{
  "model": "audio captioner",
  "dataset": "synthesized solo parts of chorales (CocoChorales)",
  "train_examples": 39062,
  "n_mels": 64,
  "hop_length": 320,
  "input": "log_mel",
  "spec_augment": true,
  "win_length": 512,
  "tokenizer": "word",
  "vocab_size": 56,
  "encoder_arch": "regnet",
  "encoder_norm": "batchnorm",
  "encoder_activation": "relu",
  "encoder_channel_attention": "eca",
  "encoder_depths": [3, 4, 6, 3],
  "encoder_kernel_size": 3,
  "encoder_stem": "single",
  "encoder_widths": [64, 96, 144, 208],
  "fusion": "cross_attention",
  "decoder_width": 256,
  "decoder_layers": 8,
  "decoder_norm": "layernorm",
  "decoder_norm_position": "pre",
  "decoder_activation": "swiglu",
  "decoder_mlp_ratio": 4,
  "decoder_head_dim": 64,
  "decoder_fused_qkv": false,
  "decoder_bias": "all",
  "decoder_qk_norm": false,
  "decoder_parallel_block": false,
  "decoder_dropout": 0.1,
  "decoder_inner_norm": false,
  "decoder_positions": "rope",
  "decoder_cross_attention_every": 1,
  "decoder_tie_embeddings": false,
  "init": "kaiming_normal",
  "residual_init": "none",
  "optimizer": "adamw",
  "lr": 0.00086,
  "beta1": 0.9,
  "beta2": 0.98,
  "eps": 1e-06,
  "grad_clip": 1.0,
  "l1_shrink": 0.03,
  "steps": 4600,
  "batch_size": 64,
  "epochs": 7.5,
  "lr_schedule": "cosine",
  "final_lr_fraction": 0.1,
  "warmup_steps": 920,
  "weight_decay": 0.3
}
Rows from block 2 of the text decoder, named by matrix and row number. Rows with one number belong to one attention dimension. Each number is 128 + 24 x the weight over its row's rms, rounded and kept within 0 to 255. All counts start at 0. Numbers have three digits each. After the name is the row's rms in percent of the matrix's.
# q: attention query (decoder.blocks.2.attn.q.weight, 256x256), inputs 208-255
# k: attention key (decoder.blocks.2.attn.k.weight, 256x256), inputs 208-255
q.113 095:132129121129129116137055180144144144114123124133126128130129127124102110125139080128128094127126134145165126127099128137159121133133129161129125
q.114 107:128161173128127174121128128125128063129128037131182128146127087145126078127120117128087141076126128129127127126086129129185146075129128129128129
q.115 081:128125115128137127128128121128126127127006195128126129128129128129127129128127153128129109110051127128134128129126160128114127133127129127130170
q.116 089:134128134128129128127127129131115128106167131125127126123129128129128131128125138137128122128138063191155128131131129128127129124128129130127131
q.117 112:126129127128126129129063082124127129129126096128129130128128127158126127128099100128081137127109128132127128126128142128140128094129128129128129
q.118 092:068127043114128183128126127128128128128131072125129129126131129130119180078095127132127140129112031135124122102127130102128128131128133128129121
q.119 081:075096104131127128125113129129142123128121115130088126129132070159129068127128127128123112137154136116108191126128131129082126128130127128129129
q.120 089:138115126133128126130046128099131159128167126128129195128141128129130131129128129127130127128131130181128106073108128130131138124128128125128109
q.121 109:127064125127204129127121125128105127143100097124128104068128125111127127128128127115136128130128150072128138180129128127101176129126127129128116
q.122 103:144128179129127126128118130124116128087128064130128128106127128127130129128138129128115122113163129165128087128127123128150128131129128126097130
q.123 089:127126129127087124039123128128118128127133160128133131100129134169126129141128128130155130156128125101128119130127214128136129128135133127142127
q.124 090:128121046128119128128126118128128046129128064104128128130126127129036128129128129127130128162130126130129148221123118128119129078127129128127128
q.125 088:127083127132119126128126127128214125128135127129130131129128129128128128128126089132125090126145128130133099129142186128140129118140138128128140
q.126 102:128127128176118170131140129094127128147136125134129129129128125127183095128067125130127129134093139199129127075029125160069058127128129128129101
q.127 102:130128128121126147127130168137109137133128240121126127130129128129128129123129128128131131154182124074111128129128133127042133128128162130128127
q.128 127:127132164101113126130129127243040151150072124128127123129129113127138128127129128111111076126140129128128122129102139127112128133127133177160139
q.129 107:207129131127141131127126082129153128128134126126057138128154128128128128129107128117126119135128125128127072128127174129128074126132128156129128
q.130 128:128121129161134042128127128166098112128049103130122150186128149173128090115132113096096094128199138083140129142069128128128128189112143146105127
q.131 125:085126133133128129120132194133128120104128128117207122123122128129087096126128124152146128131119129127104122144127044133136128128029117131120128
q.132 107:128137126127127129127123111128170102095127125127128072119113128127125127128128109215136128127126127130068128128128143131128121126154102126125129
q.133 120:110118132131128129041132134149128129127127118121179136128068128129121125181128128198129131164126130116121128146127112134128128127076124129093126
q.134 098:128178115128127128129058128129165128120187129149124124114118130127129128130129076072129125091127132098126128127130129128126128128156128126134130
q.135 107:128123124129067127133118127129095109128122093129134125129132137127154122130155141079117128128180127129128119123129142127141128128137136129130103
q.136 094:129127144129153129136218126129127129123129141128128128152122126130209148126128160129128121104127195128129128128128117129070129035128121130127128
q.137 102:129121127128127111139128142127062126134043126107130100142208128129130128129148126127128128140057131129128079128128065122140128127129130128144168
q.138 095:129140149127123129129133070128128134128124129007128115128116131128124124129128153130138128129127128182126129128160128128127148113129119129137126
q.139 069:132206187128187098133156190130128128133109128164128126128133109137243128128128110126118123157127124129094123128128135128151188126130162125130128
q.140 115:123123182150138155128128131128129124128121181128145173073157124165128129091119128081128131196128123128148128128076128124219198118128140129129107
q.141 089:128077121130128127173090093128128087127130126129073117129221128127193127128142127128130128146128127129127129159128127129135126131128129127128099
q.142 096:125129127129079172128128128123071127100046093057128129136130127162128157095128129128128129158128128155128130129127127129128127127128134145128106
q.143 095:153131128128116126130125128073103128128088126128128113130132127129122165125132129098129127125130127129111097062125130088132141130132130210159128
q.144 094:161168122128128100128126117127128128132127112131128125128130127139152126128112074023086167124128129128107093100145130126148127219134128124128128
q.145 076:128154127127083255117128167127128128128063145128128129127130127128128133128128130128128129127128072119125137127162128121061127130127129158130156
q.146 094:057125128127128214122128127128145121161179106130060134128127127128128129128128127125122133127099128090131188129128092128127131127112126107121137
q.147 097:128127070147128130125128128125176129144127133128162129097094128127141128128126128127097143127093128125128139107167129128130136127123099124057121
q.148 100:128117128128151094128139128129127129147131110131116130128122127129178126125128175127125174125127127102074128130134128116124130161127127138129128
q.149 092:126136128130130079125130133128197129072099127132128128144107148108120127116128175130132039129127128128024130131127109128128122167127163092128130
q.150 094:081127123141128129128132121119147128141130129127128127125107125126118128128176129129128128129125121128132149127195138128127128127128128119126127
q.151 097:128141046128110125129126126142127128134127066130134115128129128128133106136116129125128127114128116168122128129130135127128127130128129121130128
q.152 100:128128128130128128128128129128128128108129126127130127131125128128129123128113128129132127130128129128128128062128145128129127129128125127201127
q.153 074:127128096131129128126128131132129128128128134130131128128129098128130120126128124129133123115119129120128128128114128128129126129154193127129126
q.154 094:129086162128140085128142122091094148128129127128128128122157148131134029128072073128127105127081128129138125127127129128128099125152127129123144
q.155 111:127128078124122128104120128118128128128128118106127119128160091128129144129128171142129110128073127138123151120133128127129128089124111128127129
q.156 070:029128123128126128109128127108128128197132157103128126139130127133130138127131130124109134125147119127129128131127136128064138121127128127123132
q.157 080:127083129164207127122133123199146119131126131120102129125206118171127091075128090126128129018129129128131126125127127126129132146128138183159130
q.158 091:144088128128132129129145127127130127129124129114158127123125139131179128142073128128127181128127128087088129128160118128127129123104113130128162
q.159 095:128125128142110129121131129129128129124102126107121109129124125126115140128128115127154128129129124127155147127131154128089119128123126127127132
q.160 162:137129129042102129162161128108156098128130127140110124127129129128132152140119137078124194130127088129127128128142130102106128126133129127130128
q.161 153:104099127148133131126127145118203137081139097124151140128128108134104114105125049135166122131077163115140127127113128137130160124112125114064129
q.162 118:130138128120123135133162166130132130141126168127113128128139128129144130205097129107149128113131071115123127130151128086052127129157098122148150
q.163 116:128130143129108127131129128136114129130122131126132129128177128132149130125129143127122141101112101146098128129112098127106127131132128129137127
q.164 104:128126137128155129121137165128099129128128128128128130113127127129111117073127127128127129139150129133131127255128128120128151159128127186100085
q.165 112:165114085128134127181125127135081125130128127115128154128155127124130128123128128128097129124161128130131122129125128127128098141127250128133128
q.166 099:127126105128127132126161129109128129128128130125128127086103129128119171198128108129128128180082128127125129128165130129127127076152056129126113
q.167 077:128129167128122129053129128129128094129128174075128127128116129128128096128128129130128127129128127131136128169128115128168126016128125152156128
q.168 106:150128128128135000134116128128126128124135156128129106128124114128128080127128127132128128129127130128174104128130128128087129128128085129128124
q.169 085:128127129128129105129129125186128077131128128123131128128179137131128078148129128128130121128128129131175055130128128072120126117128107130130136
q.170 090:129127130128126131128128100128128124124130127128127098066134182126122169130146128130128121121128127136123133127129129128128083145129147133128119
q.171 080:127130127073128048128129126084125128131127120130128130126130126102130127114128128147129129101131127127125155129128129105131127129049147123130113
q.172 095:119126128129144128130128109126128186125131127130056125129125187128128129094110119129128120129128168129133104127128128068129127128129114116127127
q.173 082:122124127128126215123134147132135155130124127188128200128126128128128112128072123127127128127128140036127128126128118128127128126127067114128131
q.174 106:128127133158125113132125127130099162150128127126128126137156128158127132121127128125127120156131125166196128128118149143126155124127134131129128
q.175 101:125128128128128128128144192099130129125128128128243129127126127129120139153166128151128128128125128126128127128129105130139129129095124236126128
q.176 097:128127128129128129128125129125139158127136152176128126129128129166127085130086128125117127127104165106146130128128128102128131189126126112122128
q.177 071:127127138128128163119129196128130135115126217132128143128129126107128128127128132139083133203110129127129168147115128128118148141123129129120121
q.178 105:164129092128127128129122101124128096152128113128091129131124121127124120129141129127128128115128127128070129140148128141132130128125128128128129
q.179 102:114115127127083164099121153128130128129192114127128106127186128141125130128127129127123135129129125198128129128129128128127139082104128129094130
q.180 108:128133073128128078128120127128125128129116073129166128129109129126129129127129131125082127128127106128128128128129184127128129131129128125127133
q.181 087:128134124128128126129124126120082128148131049155122127064129100129132127094121133099128127126131127164128128129122128095128082132128127122139171
q.182 108:128133127129128128127128131128111128126129034158128128132127128163129128128077128126128126140128117145066150115128128127128128183128137127153126
q.183 100:131133075136108135134129127128118127133128129129128150128103142128128128162128176127128127127136124092110142128186128127128128131141129126137128
q.184 109:071117128127136133120128130128157128120128133127125064124128128129125129129127194141122131228128128128130196161108129128128128140094128133126085
q.185 116:127135125128127124159128127129117129199139098133128128128115128128130128126130128127124127111128127127139128129126125128138128131153127090216115
q.186 105:130130128127196128129128131146132145128128154197156148130129101140129127127151038127128127090125128128202128128128110128123129138165128123147127
q.187 098:150153128129095146130126128128101053128128107131129129145155182128177126127123127044126125125127128079135128118160129128137128170128208119135128
q.188 088:129128101128128130131128023127127127119128127127158128129126129127175128109128129132132128128123131154087092081128127129129121128131112142000128
q.189 090:129130127130127071128123128069191127148131058128128127131128130123128128129128129167184125206109077127071131124130129129129126128128187076127125
q.190 093:128150141129093111128120128128125128132127126180127219130098126225130139127153127126128128128132127127112149123127129127129133131142133125128128
q.191 099:104076134129112127123128170131101130068108127125128127173162128204071190129128065128120107131128128141140128128117128128128075126128139153215117
q.192 106:128109079100121129128128058102128135128130128126129137121120129131127134173128172114128129130142129137118127128215128113126128128154075127181128
q.193 119:185131139127164128128130128129146081127128154190008129092141123127154130155128130128109128123191128125205127128128128122128115176137129128124112
q.194 109:129130127132133162165128149127071129128116128130128136148143085133142127071153110121134129125128127128129203082019125130138140136129130068130126
q.195 120:113120098163216128085151128130173128124172165128128118115109136124128152128127134129110064137105150084077128135137128127116161130127126128153059
q.196 124:152151128127132152168129128129124134098100129128105127129167129128134122133128101128097129122129128137128127123127128127129065130134114128144128
q.197 114:136145099178128128155115129181093128130097128095128127129174065128129128164129128128117129127128128137128127128126127129130090128128130134128127
q.198 101:126126131113129128127141128130139139089130209127121129129127167092179184128138026164130022123128077127128151130128128165117107131128125127157041
q.199 088:126118130127128128129130125126127133101169134104187127131125071111091148130128138127130138129084114128101130143150126128129191123127102116061121
q.200 093:092130128129129127127115128119097128124126119115129128131129105129128126127130125128128185128128118128128128058127127128131145128127128126128125
q.201 112:121128119139128125128128127107127106129133130107129127130126070117249159157125127128159158128094128129129160129135124157096197120127128128057153
q.202 088:195121128148127112129120127112131127088134127130096032127126128126128130088127135074140128128126186177128097129139128128127077063128066130122129
q.203 103:221064096128127128128121120128153128099171128134192128120152217193129126124128128128145128128129132126128128125119085128124128128157097128129129
q.204 106:128127196129129128129127128106129127128130080130127128127212128158084130081112130127115125128127127129130150144131128133136128126128132128014129
q.205 110:146149126128128127128104129117128101150107128128180158150132128130119102110130128127124128171130127097087159026114112128128130214128195126176115
q.206 101:128099123128129125129161133128142093125129129128132129126120112089157109180127127129161051128166171121127127138129110128137124113129117129129136
q.207 091:128128135128128239136129128130129129126129129127128189121128172113127013142130127128124127129213129080121129049124199112121128185129105121141154
q.208 085:128126144095127128128132129128128058106148128122143064128127128127128130126128131128128140129129127142127170128106129128125127129133047057128091
q.209 096:129136120088128128105085081129127141116126129128129130098128129129128148128121119128112153128124054118133127128127169128128151129149128126129076
q.210 098:129128129129130145129071176128127128128127093127129089130126128128128122128128127129128131127128170132128128128128123135128128127129129129129127
q.211 088:136138127129132141133118177129070128130128129062128109131255109129108129129128129127128128128087127169129158129128127045129136128149130128126127
q.212 113:128132068128127128137127130118070127142127127127129127128130128128125128122129127128127129131120125136128228127127132124136188127111132128126127
q.213 108:129128128128127157117127133097137128164091124093129167156072144135127073097112130139127129127127129173128103127166116129128013124083128130127106
q.214 085:126155244129130130130126126129078153131130189123129114136126128104185132166128129112133127118121125129040128129127125128131128131127128129128125
q.215 094:129129123128124123124121128125134136173127069139139127126131128129126124152086126127109131128114128129181124127169132128128213125126139121132106
q.216 087:128128129151128128130144129118135129120126121129135120122128128140127125128128117076127128101123129126126127128127128104129126127129086129106130
q.217 090:126129129128129062128122127126099097130128128121128125111119129128136127190127127144053145127127087111137116128133125129113128119128129129128129
q.218 102:101129072076128127144128154128129042135128130119128114127148094133128144128128088140127129147123126129128128127132126071111129123128129128074128
q.219 113:129171157189128129128117128128063128128078128128128135197126127128161088109128127128130112126128140128128127127128126131131088128129128128130095
q.220 097:128127127128127145129131127125129126137126075129128127128126128127128129130127147180149130127124069192127128127132128137213202040128129061075147
q.221 111:127190129130128065128119128128126132148122131115129128130130150128128152209126136066129128128123128127128128128127128116128166130127144127140092
q.222 109:128170127128118094128127127128116128130128127123112127126132116128118143129128130127128129135062123172129129129106128096133134127137130137050174
q.223 107:129110082128128128127143129132140118129150125152058174124130129131124125108093128128128128183186128127226128094127135074116128154128127190159129
q.224 112:092099165132118073150112149129124132130127126119157128125130111160034099123142041148137127128127186095128168129128115149086127133107128128126132
q.225 139:127127136127132128097132126128183128127205129209043127122128133107155128142143175114003127131129129131079121128136134119116127137132128128128129
q.226 086:141128165067130128129131127128126115134128106128123128118128139094177073128128132106146131100129128130129125128127129073099097131128129126190127
q.227 115:128128128128127119128107140126127128083108101096147127135131106142169128080127055130131129127107205128127128127103122190145126101127128029102127
q.228 111:126102183128129127128133127127129128127181176128096123128127134070129129178130137128130153129153129170128129130144130119112130130127123157126128
q.229 104:139161131127114128128149079128145136082129130151123124127128130107160140129130142124129127129130067144155127129128149124128129126129132127099155
q.230 127:128219132132125128109130171093148131127129127129161127128127127127126135120127128140127112129108128129127110205118118135128129123034136128118126
q.231 084:128132126128086129135124074126057131131087124129128112150137080150116128121129023124171130126128112128115129061116128127131130158127217127150126
k.113 102:117131120128129128175099022161141129129125144093112127125139128128127128157126128129131128128211128103126144128119130124126128102132126130124142
k.114 106:127072135129129147085176193128136129125125128127132126166168127128141119118128128129129097100125255154155127130129127113131127128127129133128127
k.115 076:127132128139129128128127130126128128129212128129128127127128129128127126126142099129128143165128129117128127066133148129128168128128128093108129
k.116 094:088128126128112128128126099129127111130129060128128123127126087131128129129128127128121128082102105128164130129128128116128130129089127128128129
k.117 120:059128161167128127093130134105143119123155128118131128255116127128082128127128128128128119128127150129129128070130128112129126010128129182131126
k.118 086:152128128139128129143127134128130128146127128136099131128129117127126099126128126128128116128137133149195128171128127129130086128091117126164128
k.119 081:129127129128112107129129141140128127145148122128130107128127129127128129042127128130130128128129129129116123054129205133130128129129059130130129
k.120 090:092134073128129142127130118130131149119127161119129200127168120128125126137057129124128127104127128060129128173129110176119128091137177128128142
k.121 098:129141128130128124168123125123127087136129128130127129143124129128070059128127124138128113128127128128162117128126128132129129128127154124128065
k.122 105:126129126129129128127130128130144130128125128125128127127126097129143128139114129128129128051128127094087142135143185128123035123117124130128141
k.123 101:127131128128128154105127176128173108121055042048128161059163127131127128127129148128128152128127128127105088161128162128169128129128124111127129
k.124 085:129128129128149129071128133095165127127128128131155143125129127128128128128128128050147130126134130181136122128131126061130074131123128128128129
k.125 086:144126150127126148110141131118129129129128128151129129167170127127128151128030128128126126166012162135129129129131129128128128126128129111194038
k.126 101:125129137129130076123131121130129130128124129126145127087147113128047128132197129128128128131119144129128197135133132121127110146129127134120127
k.127 087:131127127126127128129083131126127126167134122132127128130126130108132080129138180128093127125128130135129128127127128150128131126137089139130128
k.128 132:128106205170133183115158128128145129128131128128138120080118128139128129100125135130159127127111128130129134128128129128102120132129115130126129
k.129 141:103130120119131128127176119110090128128133128128100189118128033127128134145128210061126169109128125125136129128128088124128128126109129125136124
k.130 118:092126129180133139099184128129129137082129172076128093127126128180128133097126131172147157128128129130136160129124171127088128130128127201092123
k.131 121:144127128138130133100129147128128142127128115128128085126128152134128129091128131209101100128128129105127127129128159218152138134056120131116166
k.132 092:129156124130128091127126129138130128129083119128131112129154122128126126150131182128094128119131127129126129126153127124130128126130115123165124
k.133 115:105128128133117163107128141128128128129173120128128127128140127085128129121128131130129071128128159129130126128129133128128128193128127124128132
k.134 088:194120128125116130132128129126128089128094147128129128128160167167144120133131127128000188128116128134118130123126087130128128120091126126129128
k.135 089:124128128108127135151127099127128128103128088128121128128128128069128127139129125128124179085128127113126071128085067129128092076127129128142128
k.136 079:125128118194127182207126129128129103133128124128128128069143127210129127128126130129129129128127126181128127128128128130130128124128128091126130
k.137 097:152127129197129128132126139099143128123129117131126128128128106128128148133127118146127114188128120095148140130129106129128131105109129193054127
k.138 093:129128129124203132053201129127128092126128148130127130125129127129130128143146203072128128127168122120129045133128127125133126123144128126128128
k.139 075:174114147079030128159099126109158069128184128126126128141131126130127128127124110130127134128100128127142176128074128182126129126196128103171128
k.140 111:128129127133127129110104126128081128148129129154130129135071129027129129130128127138148128129128130127129177127129128127127127095156113137129128
k.141 080:130143127077124111139127147127071231132150129155127127127119128127129128129126128128129201125130129087186129100220130125126127132166127127223128
k.142 089:126128128143093130105195077126133129042128145135128126148127130123137173149128128066129123138129129125132129149132161123102126149129082131127127
k.143 104:160128109127141128176127128127129111128131149131116145098128173128128158203129131086125126083126127153177132128147128129131129143098128090109126
k.144 104:132127121125131129130128128119134126127132109091127131128059132128128128129130192126121128125157124187127128127127128128115147128126153122040122
k.145 092:128114125128127128118128125126106133127128128125128125126127149127129042128128100090127129128134127135124118077128080128146124127168127137012140
k.146 102:124185130128131150130129132067036131128122131118129127127128126145125077102157126175128129129128136159189128129125136136125151105128128137131129
k.147 089:126130167165128127126165139128082129127127128125128126128128126128126103061135128180128128134108189128128122130076127138129134127129132129127101
k.148 110:127123182129128128135086129127118128211188135123119151127130127129128126128114119129125133128127152127127128129124128129128130126089129108248125
k.149 076:127126106117167129130128128158128099161129137128071128032156168130128128097127153129127195126145128127128128127129128126128126128127127145127129
k.150 099:115142128130129127115146135129129134127118127124129125128128125165147127049122124109137127128128179134127016157097093128131126134128127097127130
k.151 092:153128128128128128132125128125129107128115128128128146128146128122128127143182056113048128128174096168123129084126128129128130117068129124127105
k.152 100:128128129124128128133126177128087097129128124129128136128247101135127202129130129128128099211128121131128156125127130057127164143080126128126127
k.153 070:129128129125127127138161123130127128016128153129125110133128171152128130133128129085126132195158126101099128127128132126123129129128127191134128
k.154 096:193118130129128127127130158129103116129128128128120128129128128128128128083126081129129129150056127117153124127127128142128128088133128117163134
k.155 100:129062050206127153127128132174133127122112131136126128110122056168129128130128128128128126127130131124106129198191125050165121128127130129100153
k.156 088:127175128161124158126128128128129132128128128128129180128196169127128126075127126128128127115115191081166157224128161128128091069128153147135118
k.157 091:128133145019127128195140128127105146127128071129127128130127131122135070128131152133128129229128127126128125128128128103128091129127123144128167
k.158 101:128128101131131126126051130131128128087074124123135127128200123145125127126128129128128128128051128151140112130127114164144129138129173164129128
k.159 077:122130127128128127125128175122143129128124129123128127128128123127127114128124127175130131129129128125125128128129128127131125125129128131127129
k.160 142:153129171123128129115130098128128128131153192127128137081124153158054148137142128115127141128129128137135119115133160118127128136129101128140125
k.161 132:128129115135127060148126131156039136127102117084113128156130125095160082127124127137128128125124123086128129130127118166130119116128098141128141
k.162 119:150128138124058128128127066127111128128128128127134172099129129128043128138110125126126129166133127167128080114114142128105128127127128103206124
k.163 105:127128155064101129128129127128128128128133130128130128072099128129127136107124134127129118127129169127134127117137141129133121135128127131128167
k.164 085:128128127128129131128186148134129127170127160128134126121126128133129129055113151130155126181098130128116125196132128128130148129128061128120108
k.165 110:190137128115078086129163102143150129127125177127127134129074145117072188150123125126140128135130126128128129153120097128139128206125166129152100
k.166 106:127147128129128128110220167132209128091097121127121128177130146185125126086128234135128128040127153132104114129145128128199128148130071124128128
k.167 076:128128127114128229129128187125149128126127124129129128000122127129180182128132126128128127099117128131128127128147128108135128085121127109100155
k.168 087:161127128122130119133134127182127116122128124125166159128136127151128128127132134124128102126128129131128128128123128128128078127115112101137129
k.169 082:127125130126125127129127125179127128130117127113128129128128161152129129131107128127086102128127067130083126128225129128157131114100123129103112
k.170 091:127131129127127128110158128171128127096128128127129126127122127129174129129128129143128128127207134055128126128132052126127088162127127128128138
k.171 092:132155128165128129152127127128128174176130130133127128128129131137129044116128127127128127128128127128145128067128129074122105130130129128126117
k.172 084:129127128126114130129199129178127109169136092128136128128131128129127129128126129155128129128126128129147130127129129128128021128128128129129129
k.173 093:126127050122128128127129175129128135129128070127128128128146127121170120117189129174128105129085144128199188129128167128123131129137127187068125
k.174 091:119131127129102128080127129127142164135129130130128126130158128111130129130114143128199126127126128128100128172150083118148126125128122179129208
k.175 086:128128128128149127128128127132126086129128185083126129128219128144092109128128185128129128239128131129135127152138128153127129134127128128124128
k.176 101:123157128130128132196128135129127128128127130124194127131128125128132127129127128141133130134128196127121122130127128128166135126116182124081143
k.177 096:128128127130128128125129113129125135127128121126127126115127127128128133129126130128130153130129167125127128129127092128128128128151128136128129
k.178 088:085128128128128128126128140127126137085122087126129123128125125128103124098124108129108128112127128127189128090111127171128128126130128128128128
k.179 096:128196089170128128121128138107139128128127129126130122125128037043145128084128127128131125082101135126129129152130107129131120128129130130128132
k.180 101:128128137125127128128125129127138124113128128166128128126102128128128127198078144182118134127127126127077128128127127125129128124120130128127128
k.181 086:179128128128128128130126128121128128168128123128098129128134128127128071128129123128071128129125099128123130115116194130134128119074130128147126
k.182 103:129128093096127129118128128126155126128140172094126130143128129129100173142088146123126204112154127127128130126130126101127128128128140223128127
k.183 082:128125129127183132176128130123126087120226128126071166126128127130128114128128127128126162126130127127116102129123126129139130127044128117127125
k.184 092:127159134128128128127135128149112128129127129091128127127123099128128129123125139128178118128129135120128127165131128126118128133224127135186092
k.185 114:128101128128126128128127118128130128128171129129120130128137141128128128132129126124135167129118111129126166128168128129128129091127129128123126
k.186 084:080123128047127128130088127128127121201129128129126130128132131129141129152129128114127180136129127131122128126112127128162129122117128128129117
k.187 096:103124128127128156129128098124128170127117128140128148127127128128128162136128079110066136145128126147123129127128102128203113054129128128128128
k.188 080:162127130075130114139128128128128127106128067132128127129158093128128125126127129127127127127128124115143118128128128128129128128123186116139128
k.189 090:167121127127128128144129128129140123131128133070128106125120124128128128208023128075127128127130141128128212126129127218174128100088123193099122
k.190 086:107117091179128129128128096115128126129129122127128129070129140128127103141074127128127173129095130134122140101128128128165129127129115127186128
k.191 094:103121157148127158128127128057207069135128128135136128133128098116144202130128109064129123128128093129129128126132128121130124135127169249123130
k.192 129:128172132028123128128139137174151129127094127125114129079164100129129130128125161080124127128128046128127142129127152102112168177128128129128071
k.193 141:151108129115049130130128038124128128127128153122128127107127159130128175154124129129128151098128128128063111099128130128159128127129126132156130
k.194 098:129127126127113129129048072126129099103147173100121128126127128129127170146072171129187165129075132127128128126133128129117129126126128132128147
k.195 113:128070127128127095132123080134033128066046127130141229155125128099127073128126128135130112128138126087129127131129118106128126127128129132130128
k.196 117:124158129129102128127128128132128130152095136146128152124084127128110081143131128126130126129128088156129129131091133128127131135174122128126128
k.197 131:150145128063129128166142128132128129128110130138128157090126128112121073128131079095129096129126149129132086129127128119110151159129142107073151
k.198 091:130127127126100130167131127129127095147170126128127127120125190130128098130127131128127131133128126109127108127129129128128140127129079128114141
k.199 100:086124128138159127128128123124128127125152130138128140128130178128128072132106031128128058116129129154131126128129115128131128164111134112129093
k.200 104:128127129128153128129129135132131125140128131124125127155082128128128129128135197128078121128185128130129128130125130126128142124158123129135126
k.201 114:128128128128129127096099139128129103128127154199129131128136128133126127128155125098083126232124106132128128129107125138130141128074143105128000
k.202 098:128129127129145163127127091126126184127133134132130129128163121127128126127125100128138128128128128125126128128128128143128128130125183127249126
k.203 108:127130129129097128127155156178098128111033126111130119129124127121128127127128127230128128128129112128194136128154190128181053060128139130129128
k.204 106:089129084128128099177127059096121168119129105132128129169129100128155145230110072220159178128129141125128128128130087124128116182127135128132128
k.205 112:127127129099128128138190129162134129136125177125127179124081134084127130128120137127128132118103126129128128181159138159124143112141113129124132
k.206 108:129128127163127129129093127164128077149129125128124127126228129129132128154132128129128116128201098128111128089119133130132088178127129130128130
k.207 078:128128127128124117129137152163127130154128123104126129128118127128128129128097133106128150089129125127127127148155129118124127085159123100124196
k.208 084:129096170127127123128128123126128090128131127130127129125131129129129167128101116127138132119148130127128078174128128127130128128128128105129128
k.209 095:128146128128128113128129128130129124130127077128129121185127132129127127130148115129140127130126129129122129130148128171130139124147126126127128
k.210 095:134128127128128128130148130128130128130126148173129126129131129167086128128130090129127110128087128130128143128127138145128140109128162107074129
k.211 087:128128055126129068131132116129128129092127134210127128039073127128127129127127128128128127129123129126130114130110127128128128129128136077128133
k.212 102:128096164128150111128130129129129129108126135158128129129116127128127128128126128102128126156132166129133128131127113129095076129127128128129126
k.213 105:102130128131128112127122129128129129129122129126130060218129127142128138126128125129168138128042129129082188143128128129133153126127205128109124
k.214 096:107127122097128128132126105128135123141162131250127127125131143139128128128132128128128113210149130139128130127124094129130185127126128084127130
k.215 116:127128129128129145081131133129129117127125124117130129160127127062184127129128127127125128129136125106130186126131127221127067129106128128131125
k.216 085:154128129129130128128102128125128127114128129127055128162128129128128128129128128141127132135129128132061129127118128233129126128128128163130125
k.217 086:160194143128134115086063199123129172128126133127131127132128156133128148122149141129129126134088146129128188145026121157129187127110133118130127
k.218 103:128128100128130126121129145127175129119127133170130158130139127131127125088129144144113124180127131133150128153125109132129136174122128126112105
k.219 109:128128130189128056069128128128163126131127129127129152128124154128127128128129128168128106129074129129128152129127193101128155098129128160128128
k.220 101:128128053230131147127128129127156129126161179130141128129255126126139127127092075129089127129128129083146128129134127130129125128127134128155124
k.221 108:130121127122143173130129129119129123144107128125096127127128130128142196129244096133098128128144130130126130127126129129114157108154008127088129
k.222 104:094127129098204128125129129118128128119146128133089128128159123123112128128127128128175128128188152128203128129132118125128115129122128118128127
k.223 098:128128128176127129185128148128123173128128141127130126129107076122129128129091128124099130128185125122133128109144125127123124128191127137128129
k.224 120:128133121134128128107123153128128131128107128129129119134115128009128123113159127128128127134184128129085128129122121127211128130128128127095108
k.225 115:127128091128126129128136178132126132129126093122070144124127121128130130136124132120130142128128105128127128114127135127128129123128127128154112
k.226 116:160127138103126130126128128149139128128129128123090157116118128130129129133156129109130128128127131128127127123126129128088201128158125126137125
k.227 122:151126127136097128130110126125128119127131128146166126137174131181205127128120128128128128128099222127125175125177128130133128114125136118129129
k.228 104:127199205128138123128123128148124133130075129128129129152128115126109128125187128128127128128128121135128128138086128130127127167152175128128127
k.229 102:127128130128128117078128128152128130128112128186128187112128124127128128128129128104128129140152101129164155195110128112122127134128127128128127
k.230 105:129104127128128128128160125126128088123129122132151093129168128129163141111084128127142129127128133127118128127159115127128128128128131126129154
k.231 097:128124130128151127128131131145128128125128223128127133126150165129128128189128130141127126136126131130131108143126168127105130128136132084128128